Weights of a small image denoising autoencoder: normuon at rate 0.004, 8800 steps.
Rows from block 1 of the decoder of a small image denoising autoencoder, named by matrix and row number. Rows with one number belong to one channel. Each number is 128 + 32 x the weight over its row's rms, rounded and kept within 0 to 255. All counts start at 0.
Before each channel's rows are labels from the 100 images, of 14976, where the channel reaches its highest value: "peak on" is the class under the peak. Only what is clearly more common there than usual is listed. The data: aerial photos of the United States (SatlasPretrain).
# convs1: first pointwise conv (decoder.mid.1.convs.1.weight, 128x128x1x1), inputs 0-127
# convs3: second pointwise conv (decoder.mid.1.convs.3.weight, 128x128x1x1, transposed), outputs 0-127

peak on: building
convs1.12 [180 137 115 165 133  81 125 123 139 142 107 182  95 130 125 180 101 127 103 111 134  64 169 100 137  97 142 175 148 118  73 100 116 128  75 188 145  99  65  72 159 101 129 106 102 168 105 106 110 103 112 120 118 106  71 123 139 110 173 230 157 133 179 124 146 140  93 170 133 106 142  82 153 157 141  94 149  86 185  82 169 114  91 106 126  98  95 133 111 182 102 106 122  98 110 137 104 169 151 184  76 122 172 174 144 184 122 101 106 157 159  95 147 148 113 142 160 140  76 148  82 123 168 142 120 103 144 145]
convs3.12 [169 193  65 138 132 112 144 170 113 124 148 147 122 115  99 170 163  91 143 136 174 108 134 137 110 131 204  92 161 154  73 194 116 108  94 122 169  79 139 123 149 146  65 119  73  70 127  94 108  78 142 168 114 134  93 135 217 141 115 150 147 130  99 160 134 114 128 159 122 146 159  49 174 109  61 136 157 150 132  86 152 144 142 121  95 115 123 160 119  53 109 142 142 143 144  82 145 104 128  63 170 141 131 137  84 127 120 112 130 189 127 114 128  88 125 129 204 116 149 135 117 137 170  97  92 129 120 112]

peak on: crop field
convs1.63 [149  79 141 105  54 174 138 112 147  84 118 126  69 132 148 135 127 135 174 112  96 115 113 107 190 177 152 135  76 115 147 128 152 146  87  99 121 113 111 133 140 127 141 138 135 110 106  94 112 132 102  39  92 119 165 145 109 147 164 185 137 160 141 113 106 170 159 165 100  89 119 118 117 127 169 168 104  92 107  74 152 129 138 124 122 183  91 145 204 129 167 189 121 101  85 141  71 168 182 172 127 112 152 129  97 124  98 215 146 163 139 147 151 131 100  77 113  94 119 129  87 104 197 145 110  77 157 126]
convs3.63 [145 123 107 117 104 136 198 152 104 101  98 163 160 119 131 157 114 138 140 157 170 152 118  96  75 123  98 121 118 130  91 124  94 127  80 124 137 110 205 106 129 100 127 106 125 113 115 144 124 170 190 141 178 198  43 106  93 101 124  78 132 108 164  98 102 114 100 136 129 122 116 162  98  84 121 130 103 139 150 145 193 104 137 121 136 160 124  74 153 124 167 139 144  93 166  81  75  64 165 142 177 140  93 129 122 138  92  64 136 153 133 142 144 154  65  52 103 192 148 118 164 180 193 133 113 150 160 144]

peak on: crop field
convs1.78 [114 135  96 174 102 107 132 141  72  79 125 134 147 126 180 143 101  92  65 157 126 126 105 118 103  98 108  80 114 144 211 146 142  81 161 139 179 189 106 137  80  76 113 122 159  81 123 106 182 140 129 147 107 124 137  92  76 134 115 161 145 177  98 147 135 132 139 120 123 126 170 115  67 125 133 174 120 131 139  62 174  72  99  51 130 136 171 117 156  47  71 141 115 110 181  88 108 137 134 118 120 140 144 135 129 105 108 137 160 125 118 176 166 120 152 151 145 118 145 187 107 118  68  83 135  96  70 145]
convs3.78 [145 114 137 114 105  85 103 116  86 180  92 203 108 133 139 111 120 107 130  93  63 125 151 132 131 148 154 157 124 131  94 101 148 128 133 141 115  77 114 100 113  89 180 101 142 126  98 129 114 200 161 128  63 156 159  86  91  99 127  49 116  86  85 143 138 109 153 113 157 141 174 157 152 156  80 206 119  87 132 101  92 161 152  94 119 131 182 144 119 139 168  91 132 105 111 136 115 105  67 163 137  77 133 149 172  77 104 123 120 157  70  97 132 131 107 136 124 136 171 133 153  78 111  57 112 184 185 165]

peak on: building
convs1.28 [106 170 112 119 102 142 136 117 154 173 102 113 137 152 125 122 151 130 128 163 145 105  51  81 173 122 126 102 101  97 115 122 117 118 115 161 221 141 132  93 142 123 157 141 110 124 229  78 139 148 130 145  84 150  71  86 137 146  99 148  61 120  94 133 100 144 120 132 154 134 107 142 122 103 123 159 102  98 130 161 129 120 138 112  95 204  88 116 146 127  65 160 149 102 101 120 146 148  78 147 151 164 138 167 145 105 150 141 144 120 131 106  76 134 173 130  87  93 134  91 139  99 147  89 208 115  92  10]
convs3.28 [178 165  84 145  89 155  42 163  87 158 163 123 127 108 119 127 154 156 128 103 139 150 192  91 178  83 114 102 116 153 157 109  62 136 142  91 119 147 172 169 168 137 122 147 106 133 157 133 131 123 176 151 133 155  80 116 185 128 106 156 146 194 149 152  66 115  76 133 107 137 131 142 144  98  80  79 145 146  86 160 114 155 147  94  95  76 128 135 136 129 195 100 127 118 124 150 116 185 189  91 109 165  85 105 148 112 119 121 113  85 163 106 176 113 166 164 146  90 130 163 138 125 179 160 135 141 108 202]

peak on: building
convs1.14 [138 160 154 199 164  97 150 164 188 149 168 122 129 130  90 121 155 115 152 119 187 154 126 151  77  91  89  98  94 100 145 122 178 159 193 133 128 181 143 136 132 120 106 127  72 159 198 122 182 136 129 138 148 138 143 163 130 157 119 156 136  90 103 187  66  91 160 133 128  92  98 110 215 146 114 115 157 139 158 134  96 178 130 121  89  60 156 186 124  84 116 122 106  84 144 146 124 102 113 127 176 105 168 187 150 122 125  79 103 117 153  98 137 107 154 130 175 134 147 175 182 160  76 140 148 111 136 139]
convs3.14 [107  87  48 113  66 111 161 122 126 140 204 135 141 147  43 107 147 116 119 137 114 174 161  78 131 142  89 154  86 122 160 159  94 119  89 128 151 103 194 155 151 114 137  91 142 136  81 180 158 149 112  61 161 140 163 149  91 136 130  72 130 127 101 141 116 128 143 200 128 131 178  95 125  88 164 136  82 149 125 159 105 136  92 133 120 161 121 123 116  98 138 128 148 108 125  92  44 192 180 122  99 147 172  87 108 105  94 116 123  91 163 130 145 165 116 124 112 119 183  94 153 185  88 130  92 150 137 124]

peak on: building
convs1.54 [ 84 191 169 107 161 169 143 127 110  93  76 113 109 109 186 100  95 105 116 175 111 116 173 152 126 106 147 176 109 141 106 137  99 105 126 137 181  84 121 138 149 145 100 146  94 175 142 131 185  75 154  79 204 149 156 113 155 160 159 139 145  59 134 163 128 139 105 123 156  94 209 127 133 105  70 137 138 186 146 141 143 132 130 127 159  61 180  66 115  97 110 110 124 124 108  71 147 120 185 149  69 128  83 130 148 117 125 142  97 118 127  91 134 154 146 138 155 100  98 171 125 152 122 156 212 109 121 102]
convs3.54 [126 136 127 111 146 120 126 101 141 105 135 103  97 116 123 137 125 160 104 148 144 123 152 188 107 125 110  95 134 121 151  91 166 211  89 104  83 112  85 122 157 110 135 146 155 120 107 114  78 133 170  95 112  93 179 134 137 101 155 203 116 187 124 116 132 131 119  75 157 128 140 106 153 114 184  98  79  37 155 135 114 125 126 170 149 134 162 131 155 198 137 127  61 112 145  97  90 115 127 140 178 154 172 135 120 145 121 171  84 163 142 219  82 119  94  78 127 112  56 145 119  60 107  99 111  84  87 101]

peak on: building
convs1.115 [136  97 179 183 154 127 158 159 150 199 121  96  71 153 146 170 119  68 104 151 143  88 101  74 142  57 136 118 137  97  93 113 156 110 113  88 190 112 128 110 155 113 192 166  70 149 131 104 115 143  94  81  55 107 126 150 108 154 126 144 116  56 133 189  94 172 144 109 173 108 170 121 112 142 156 119 126 119  97 129 111 126 101  82 119 133 161 151 116 151  86 131 162 106 152 133  95 114 135 157 216  95 137 100 145 133  92 126 150 102 112  78 149 110  93 141  74 124  92  79 147 114 110 149 168 168  81 119]
convs3.115 [ 95  94 131 154  81 166 143 165 133  74 102 138 133  85 117  74 155 132 108  92 132 149  82 107 135 153  75 110 139 212 120  81  95  97 101  91 141 115 167 184 190 104 172 125 169 126 139 179 126  81 160  99 141  12 121 151  99 137 183 177 117 112 131 101 142 139  90 100 186 143 175 125 175  42 119 123 144 157 149  91 125 113 182 146 107 122 148 137 127 113 146 143 120 124 108 113 118 154 172 122 165 129 121 102 117  72 124 180 117 117  92 162  82 102 116 166 104 108 118 100 123 138 134 130 114  80 147 139]

peak on: crop field
convs1.58 [ 56 128 102 119  84  61 111 174 108 125  75 170 159 111 117 117  95 140 106 136 151 110 143 121  87 198  95  92  85 116 172 147 129 118 135 137 138 214 147 129 170  95 139 113 228 115 109  94  84 109 137 130 118 119  89  77  94 128 107 137 130 124  62 132 123 127 128 122  87  87 160 131  74 128 107 180  88 107 117 167 179 113 136  88 130 156 180 122 180  92  86 132 109 129 144 114 162  72  70 101 120 119 143 141 146 110 140 119 172  98  74 154 153 108 106 108 118 185 111 165  67 145 106 132 145 156 110 139]
convs3.58 [116 124 166 125 139 139  76 120 100 100  98  84 135 169 154 126 128  68  68 147 141 136 136 169 110  92 114 145 150  74 158 132 120 211 133 142 121  87 122 109 139 102 160 119 165 133 137 112  87 154 128 192 104 118 107 143 140 141 146  52 148 150 136 158 108 128 143 138  47  63 123 162 169 108 153 149 191 158 133 133 122 114 146  82 130 111 136 180  98 177 139  86 139 165 117 145 110 103 134 120 117  53 127 120  67  97 153 127 142 135  37 156 115  87  90 119  42 136 106 174 127 129 108  68 120 149 171 124]

peak on: building
convs1.0 [109 131 121 101 120 120 102 140 163 180 152 105 134 102 120 141 136 161 131 155 144  89 113 123  99  51 120 101 157 131 120 119 148 132 133 100 198 154 177 170  72 146 139 161 231  87 147 129  98 163 139 186 107 114  86 135 125 135 112 125 140  80  33 145 112 128 139 151 144  94  89 148 119 146  84 111 140 160 131 160 153 134 140 126 157 210 123  81 127 140  76 181 127 110 170 101 129 103 136 106 139 145  96 178 120  99 120 108 133  96  93 157 179 178 130 132 100 131 119 153 152 117 156  93 184 150  86  31]
convs3.0 [121 110 164 139  85 122 113 117 120  90 121 133 116 124 161 198 121 156  92  62 101 131 158 118 125 122  91 117 104 205 105 130 142 153  66 111 115  68 131 151 212 127  70 124 117 185 102  89 144 106  20 140 116 157 156 125  81 121 116 147  86 137 149 169 108 143 131 168 113 119 126 152 110  75  81 117 119 153 126 160 162 122  97 120  92 152  95  85 150 126 164 126 153  49 105 158  97 158 170 112 143 181 141 136 133 183  69 183 151 140 155 129 160  77 136 182 127  86 128 130 101 102 142 107 128 150 134 127]

peak on: building
convs1.26 [145 111 140 128 106 122 172 196  82 127 149  70 128  71 141 131 152 104 134  84 151  93 150 133 107 121 174 144 130 100 129  97 124 101 149 126 177 118 153  91 176  71  96 158  95 128 209  57 155 165 140 108  88 151 129 188 150 155  53 124 126 151 115 125 120  68 185 170 172 122 142 144 116 141  97  91 120 125  99 168 168 139 134 162 117 172 116 167 139  60  95 153 115  82 131  95 149 114 107  78 125 178 187 116 108 150 104  79  83 112 150 112 134 155 184  84  97 142 161 140 152 118 124 148 134 165 149  83]
convs3.26 [134  65  97 165  78 165 101 165 137 114 150 176  99 121 144  94 115  76  92 134 128 158  71 124 142 197 188 117 174 127 134 110 115  96 142 140 182 110 169  92 157 189 117 134 130 134 111 129 172 212  99 119 145 177 119 159  73 100  79 182 131  88  86 114 130 122 117 150 154 148  75 128 159 126 133 136 162 148 136 109 125  85 159 116 125 158  88 151 128  90 141 192 124 121 124 146 168 153 126 110 107 122  79 150 165 116 144 121  85 148 104 106 129 127 111 194 180 159 177 166 184  83 140 123 161  93  74 164]

peak on: building
convs1.36 [117 229 108 176 137 151 125 163  97 154 114 144 119 133 146 133 100  71 100 175 126  66  84 107 150 136 122 122 100 123 109 152  70  90  99 148 225  98 115 111 135  95 135 171 117 153 164 111  90 191 122 155 136 112 124 174 193  90 117 101  77  42 142 135 109  96  91 108 118 120 130 150 119  79 144 145 133 105 120 153 147 110 111 124 156 169 120 143 125  96  92 121 128  68 110 129 135 158 158 141 129 114 144 147 106 170  92 135  65 126 131 137 140 108 211 137 116 127 103 114 160  86 144 110 214 134 123  78]
convs3.36 [124 139 132  89 137  95 118 106 144 135 122 136 107 133 120 110 150 143 148 132 220 167 120 124 158 151 112 172 149 111 159 115 104  96 117  89 107 135 105 136 157 107 145 152 135 160 146 150  82 104 154  92 128 111 178 154  91 115  52 143 139 173 145  73 121 120  96 180 162 114 111  84 169 184  86 129 105 155  49 123 149 128  98 111 111 131 158 112 141 150 144  94  88 135  74 114 121 169  89 156  18 114 154  93 123 130 163 140 181  93 134 153  83 111 176  95 161  92 171 178 133  71  82 137  64  96 170 116]

peak on: building
convs1.38 [197 168 205 152 147 138 110 141 101  75  71 140 143 109  85 126 151 134 128 104 146 145  49 136 134  99 125 135 134 122 121 137 136 172 111  97 183 106 175  54 148  87 104 170 140 119 172 117 236 130 118 119 119 108 240 118 124 130 114 121 142  82 154 158 147 137 175 150 148  88 113 139 148 126 105  95 113 106 139 148 134 144 108  75 157 106  86 174 130 148 115 146 147 103 103  88 146 106 119 131  66 152 109 123 140 170 153 149 115 149  98 189 124 143 142  82 167 142 145 133 154 148 142 161 150 123 135  54]
convs3.38 [141 137 175 121 156 142 118 130 144 153  86 119  85 133  90 130 137 150 159 121  85 112 110 120  72 121 138 108  88 153 193  81 151 171 110 125 183 101  93 118 141 121 154  85 103 100 164 153 100  97 133 103 141  83  68 122 150 114 162 156 127 133 170 174  64 121 110  79 142 111  89 162 101 100 117  77 113 124 100 106 149 120  84 151 170 117 185  94 164 193  86 110 173 142 165 106 138 135 103 177  85 166  86 164 150 157 190 190 146 129 173 128 139 130 140 184  89 141  64 130 184 109 109 135 192 136 164 139]

peak on: crop field
convs1.62 [133 154 146 113 141 180 119  91  95  50 106  97  97 113 166 188 146 128 124 110 127 155 133 111 122  85 122 128 164 140 158  87 142 162  69 108 142 110 143  92  98 207 150 111 166  99  67  96 150 111 130 101 156 138 143 139  79 121 122 157 194 125  74 167 110  93  92 167 136 119  92 131  72 110 160  90  91  89 132  99  99 133 188  78 121 189 157 117 133 121 134 147 159 114 122  84 110 186 158  97 159 119  85 131 106 150 114 164 146  50 140 185  75  92 127 145 135 184 144 159 184 141 107 114 117 130 127 167]
convs3.62 [137 116 106 146 141  93 168 104 153 112 155 135 145 140 191  91  78  96  99  89 129 107 104 146 154  99 137  57 183  99  88 137  58 182  91 130 116  77 176 136 163 102 132 130 131 122 114 117 148 129  36 159 107 183  72 130  94 164 129 154 110 155 150 110 142 107 147 138 125 128 140 134 125 131 128  95 107 125 109 102 175 166 189  69  92 103 145 123 110 111 140 133  86 195  98 121  98  88 126 128 184 130  75 147 144 125 106 190 147 172 118 142 153 125 182  89 114 137 189 104 101 119 168 115 148  84  54 150]

peak on: building
convs1.43 [152 138 135 159 164 145 172 151 140 130  89 101  91 156 155 144 114 118 177  92 124 116 149  88  69 123 121  79  89 140 155 118 102 107 105 157 161 140 134  56 150  72 133 130 105 137 192  98 116 113 135 139 175  90 170  71  82 153  75 184 121  84 153 195 111 124 157 141 126 145 151 141 116 161 142 149 132 124 158  67 139  99 129  94  58 116  93 118 168 171 143 140  68  80  91  94 131 100 134 149 110 145 104 150 146 117 127 110 134  83 133  73 150 164 181  70 192 104  96 211 143 140 166 117 106 130 109 107]
convs3.43 [131 136 132 154 115  77 127 126 152 162 166 122 176 178 105  96 188 104 104 133 140 136 129  38 134  75 108 105 140  85 147 121 153  76 106 149 100 122 157 134 104  96 154 153  89 146  50  79 162 171 191 135 161 124  97 147 144 153 144 151 124 137 128 108 154 148 118 195 141  87 123 137  71 175  86 141 166 138 100 106 110 129 132 143 139 129 100 120 110 121 123 122 120 125  96 161 110 100  54 171 128 192 161 183 121 117 133 161 167 143  90 100 170 130  96 133  91 196 180 204 153 123 130 143 163 180 163 103]

peak on: crop field
convs1.100 [113 149  67  89  68 138 131 135 141 124 177 152 101 114 120 117 117 126 126  99  83 149 188 178  93 167 120  76 136 130 187 154 136 167 149 139 136 180  61 132 106 154 140 141 201 119 117 133 176 128 140  69 184 128 142  84  86 132 154 127 101 124 132 120 103  98 116 135 132 152 109 150 176 114 152 180 111  80 121 139  54 159 148  98 112  99  81 118 148 156 160 124 116 164 115 181 151 169  71 110  46 112  94 101 170 140 143 180 131 184 140  96 107 172 121  89 138 167 154 151  66 139 111 163 120 111 102 127]
convs3.100 [179 141  88 166 149 133 153  62 113 153 165 127 128 111 153 143 126 162  65 129 103 114 155 151  78 146 110 170  53 149 164 104 103  73 148  87 137 129 206 144 128 152 118 102 117  84 100 117 143  89 110 139  92 161 107 206 146 143 154 108 140 147 140 164 131 189 122 138 122 155 139 142 127 120  85  65 142 109 104 157 123  93 119 175 183  97 126 126 124  74 115 153  93 134 118  50 122 112 153  93 176 125 125 138 153 126 103  72 140 139 186 155 100  71  74 182 117 153 118 120 188 127 117  70 121 148  88 105]

peak on: crop field
convs1.47 [ 99 145 109  87 105 122 206 140  96 108 147 123 124 154 180 171 156 123 113 121 132 102  60 139  78 108 183 128 208 131 124 126 163 105  73  86 121 110 168 115 108 130 131 192 127  90 143 131 145 118 114 157 157 108 132 112 147 124 170 159  98 156 127 110 167 131  86 126 116 168  45 105 137  81 128  89  89 109 131  46  89 100  91 115  82 141  98  71  56 122 186 109 114 167 118  85 136 156 158  92 117 145 181 149 150  99 116 167 102  99 141 136 106 148 118 204  95 146 118 129 167 157 105 114 133 154 102 147]
convs3.47 [136 168 127 154 105 131 154 119  95 163 122 111  94 113 149 120 116  81 117 129 114 136  94  96 121 109 150 115 158 103 105 193  94 210 172 194  99 118 162 216 146 155 132 157 167 147 140 110 165 167 105 125 132 127  85 126 138 167 142 118 155  86  71 183  87 132 128 143 112 147 132 156 123 121 124 146 191 209 102  83 162 177 121 136 109  97 100 194 100  75 120 133 105 149 107 120 134 120  97 182 113 173 103 145 132 172  88  86 118 125 138  90 197 138 116 128 120 177  87 125 177 125  63 109 145 134 151  72]

peak on: building
convs1.104 [182 111 168 207 164 159 139  86  69  92  67  65 148 113 140 108 139  93 136 135  84 158 131 143 111 108 142 117 136 157  62 152 134 142 131  93 171  89  79  85 198 173 142 159 105 120 158 115 154 152 114 135  88 139  87 144 193 114 145 147  95  99 126 146 110 174 125 202 132 148 139  98 158 165  96 186 162 112  99 160 172 147  91 143 115 127 151 119 113 192 153 101  83  91 116 161 129 114 173 152 139 153 145 173 116 127 107 169 127  96 164 144  81 129 180  97 108 106 126 117 131  60 145 172 102 131 133 119]
convs3.104 [157 118  78 120 109  91 120  99 157 122 123 173 164 124 140  84 116 136 104 148 151 131 152 141 108 140 159 160 125 145  80  59 145 126  75  94 156 130 155 143 141 178 111 154  96 109 167 136 115 124 135 130 119 182  68 132 182 132 108  80 156 160 106 132  97  81 171 113 168 118  53 138 111  93  71 118 136 166 144 170 141 114 157 198 138 123 139 141 165 152 156 179 110 135  86 137  71  95 126 115 120 123  84 115 109 131 136 118 113  88 140 190 107 165 151  66 190 127  37 122  72 170 163 162 124  68  96 152]

peak on: building
convs1.122 [161 133 134 136 145 143 169 190  95  89 100 168 144 104 179 172 137  83 139 138 152 104 123 132 168  96 151 107 141 149 135  90 188 168 157 105 230  92 175  22  63  55  62 125 140 120 145 112 195 169 122 107 121 111 130 149 135 177 130 133 123 136 126 164 166 139  69 159 134 155 109 129 151  74 102  51 150 118 108 111 153 149 104 157 116 135 157 178 133  96 134 139 122 103 145 100 140 145 109 124  87 147 122 164 141 167 135 159 141 141 164 137 134 127 155 165 132 135 130 119 107 132 141 180 126  62 113 119]
convs3.122 [126 190 159 104 155 139  72  82  85 153  83 168 132 114 136 133 152 177 152 135 145 143 118  96 172 107 140 136 110 111  94 115 118 138 157 102 199 103 111  93  90 163 168 107  71 121 170 147  73  93 140 158  95 137 135 143 129  30 101 112  94 164  92 113 102 103  88 121 139 119 102 113  98 186 163 118 105 128 151 154 145  71 157 139 100 131 132  71 158 186 147 156 159 117 189 139 130  91  92 115 174 114 183 108 113 128 125 161 114 145  86 129 117  76 131 193  92 120 134 150 111 167  88 153 136 193  74 129]

peak on: building
convs1.13 [ 81 112 127  43 107 137 113 118 167 121 136 126 185 117 138 122 139 123 124 132 108 115  98 154 179 109 120 198 131 126 139 161  75 167 172 113 146 102 137 131 106 113 103 151 109 136 184  96 111 156  99  69 162 131 105 162 169 116 114 130 130  75 115 141 117 183 182  98 105 117 144 140 103 158 127 124 126 113 164 140 134 115  84 132 108 175 107  83 169 203 128 124 158 134 124 107 120 124 123 166 167 212 102 189 151 128 127 110 102 178 124 119 160 105 148 126 129 162  83 176  98 106  94 163 184 133 155   3]
convs3.13 [171 115  64  92 127 114 123 100 139 164 178 137 115 106 126  77 161 115 163 102 131 143 122 129  75  78 139 118 178 170 160 204 113 125 123  84 150 139 111 144 198 121  86  98 102  90 121 186 112 134  80 123 131  95 106  82 131 134 143 103 142 124 126  99 135 115 140 127 140 151 133 132 135 116 101  72 122 136  49 144  91  95  99 100 115 183 115 146 177 174 130 174 154 124  80 128 114 151 193 149  64 103 108 176 179 137 118  90 118 116 153 140 144 159 140 118 133 133 157 239 113  68 115 128 168  88  92 141]

peak on: crop field
convs1.69 [113  19 122 133  86  87 141 139 140 184 174 142 120  92 135 122 101 154  87 147 180 121 143 108 118 144 149  93  94 166 117 148 139 115  88 139  95 153 129  86 151  86 161 152 131 154 150 170 151  96 121 164  91 141  82 122 158 120 160 133 124 116  90 141 156  25 146 131 120 170 106 127 135 143 203 127 166 131 119  90 123 119 109 132 109 159 149 124 120 131 159  75 102 101  86 191  69 138 161 160 159 184 138 108 164 131  94 114 132 165 161 120  51 118 127 132 109 120 107 146  76 143 133 120  90 135 162 220]
convs3.69 [134 140  85 194  80 139 128 112  93 134 109  94  88 141 135 150 103 119 131 110  75 113 159 113 174 103 110  93 111 107 109 143 124 112 155 109  44  57 129 120 106 127 176 115 106 143  75 110 133 137 116 150  71 111 152 109 123 145 125 114 158 134  89  91 106 178 148 148  96 133 151 200 117 120 110 131 110 124 107 196 157  81  95 107  71  78 111 145 135 121 231  65 149 140 129 141  93 136 154 155 156 198 131 150 122 117 115 156 141 135 153  89 127  45 134 118 115 179 162 157  80 178 116 134  76 144  98 112]

peak on: crop field
convs1.24 [ 95  94  74 109  85 177  53 136 107 159 157  72  76 131 132 129 104 110 153 138 130 168 125 141  77 139 120 119 104 117 131  85 154  50  67 157 112  68 158  97  94 110 180 146 124 135  78 118 130 102 176 166  98 172 108 140  78 142 155 133 134 127 126 103 125  58 127 111  97 162 109 150 136 151 203  50 126 108 106  98  73 148 106 187 144 153 100 141 117  74 175 113 110 187 107 107 128 165 142 110 113 164 136 155 128  90 159 200 123 121 115 130 134 104 130 141 128  97 113 137 136 105 151 128  70 159 103 146]
convs3.24 [154 149 156 157  75 113 116 140  76 112  96 168 139 123 177 187 173 145 119 154 152 160 122 166 155 159 158 145 113 122 134  83  92 100  98 123  92  77 106  79 103 138 122 201 127 104 137 141 129 179 171 125  86 186 138 149 132 101 124 136 122  53 116 129  99 144 137 105 119  98 165 120 129 153  96 200 137 134  79  90 138 127 156  65 120 124 121 138 201 108 144 113 162 138 170 108 118  88 146 112 100 178  64 141 108  83  30 150 156  93 159 126  84 112  95 121 110 144 151 125 189 128 143 134 169 116 182 111]

peak on: building
convs1.61 [124 139 159 117 154 108 129 124 154 133 109 120 111 127 127 114 154  70 132 103 189 120  68 107  97 116 106 142 163 124 109 159  80 143  80 116 130 125 157 128 115  50  63 177 115 133 179  92 118 141 117  78 101 160 137 128 130 139  57 102 127  33  88 108  99 154  80 114 140 116  87 116 134 126 155  85 149  97 125 187 138 131 152 166 135 109 141 156 150 141  69 229  68  99 157  77 151 117 151 129 138 135 122 110 134 143 186 150 113 129 120 129 205 101 160 127 132 105 124 149 166 128 107  79 158 146 149  52]
convs3.61 [ 89 191 112 172 141  94  66  96 127 121 105 132 110 114 100 101 155 168 130 123 156 116 169 137 142 148  69 128 110  77 145 161 114  81 143 137 109 122 149 152 146 113 102 131 124 162 148 150 133  95 105 122 133  92 160 130 159 174 138  92  75  78  74 175  97 175 130 145  92 125 158  99  97 120  91  90 165 195 134  55  97 114 114 163 150 126 143 115 168 160 159 122 104  77 110 181  81  61  81 121  86 145 103 121  85  97 201  87 110 137 152 119 160 105 139 149  85 149 204 115 138 137 142  88  98 161  95 170]

peak on: crop field
convs1.90 [ 86 142  77 162 108 100 112 145  91  93 177 166 160 168 184 112 124 129 127  70 103 107 132 126 109 136 122 107 104 102 121 129 107 156 160 136   4 126  96 101 102 140 126  46 130 130  69 130 104 105 139 132 152 118  79 139 104 125 133 116 135 107 161 114 159 141 160 149 109 141 136 105 150 115  68 158 148  65 154  88 153 115 136 110 183  87  99 114 128 142 177  63 126 217 160 160 165  54  72 152 107 172 102  65 108 131 159 154 125  80 138 147 142 123  95 131 130 156 141 114  93 110  99 134 107 143 129 122]
convs3.90 [149 213 149 135 115  78 101 122  97 124 144 102 175 138 184 198 130 136 135 145 150 127 172 137 136 102 128 155 121 126 109 111 154  99 100 160  90 140 114 169  72 137 125 168 112 111 150 151 126 111 126 137 149 163 151 100 161 126 140  29 163 171 109 120 125 133 159 125  95 114 123 168 143 126 148 205 152  93 109 159 131 137 140 145 145 133 109 111  92 133 137  85  77 119 185  99 176 115  86 139 187 194 170  65 100 112  93 162 106 119 130  98 127 177 160  73 194 185  90  79 146 117 184 123 130 147 140 159]

peak on: crop field
convs1.75 [163 137  66 152  92 199  88 130  88 126 117 133 155 132 173 217 159  87  67 149  82 125  85 121 177 102 141  91 165 165 146 109 127  65 117 176 130  82 122 114  82 154 133 165  79 116 156 118 136 142 157 165  73 108  85 169 121 143 128 118  97 150 115 163 137  77 111 133  91 119  90 124 159 130 130 106 110 157 117  57 160  92 122 176 119 126  94 117 131 160  94 119  92 120 132 161 140 150 160 142 160 138 137 150 145 136  88 151 179 116 132 210 139  96 100 204 110  97 134 119  95 111 128  74 103 148 172 104]
convs3.75 [ 95 143  93  99 146 101 118 117  77 150  67 111 108  95 218  82 133 132  84 120 157 158 149 138  72  80  78  97 166 129 128 144 142 183 142 118  86 128 127 149 189 107 117 145 143 110 160 162 151 106  92 145 149 152 103 167 125 164 192 120  83 109 132 153 124 141 112 106 134 111  51 113 130 179  95 140 110 117  75 130 152 131 129 118 107 123 124 162 136  91 101 116 144 134 116 155  69 102 133 191 112 116 123 146 116 113 143 120 202 117 212  91 110 111 171  57 103 195 122 148 103 140 125 117  89  65 167 145]

peak on: crop field
convs1.17 [114 145 161 119  77 101 135 112 159  77 164 128 118 116 146 132 101 145  92  82 195 129 155 161  94 150 114  57 149 115 136  98 141 108 121  97 109 118 100 187 101 161 111 128 148 105 144 131 168 102  91 169 129 117 156 123  42 164 130 157 138 140 101 144 145 115 156  94 140 146 119  78  75 146 130 113  84 168 166  96 176 118 118  98 174 104 159 153 183 148 141 120 176 182 149 142 126 109 111 105 190  93 163 142  47 193  43 136 153 134 125 159 108 127  73 118 151 101 178  93 100 143 190 138 134  97 149 136]
convs3.17 [149 125 143 153 166  93 200 124  86 169 139 101 165  47 122 138  70 152 174 148 163 103  87 127  90 109 169 123 171 116 120 127 162 140 117 167 112 190 126 145 108 116 105 124 102 130 146 105 145 115  34 152 117 123 128 126  41 175 102 129 167 144 137 109 127 116 106  39 104 113 162  98  99 166 155  77 105 141 113  86 112 100 111 143 149 103 121 119 125 209  73 145 137 123 185 121 118 177  96 163 106 170 175 101 178 155 160 120 120 152 170 126 118 111 105 103 150 137 162 155 119 168 101  99 146 109  91 123]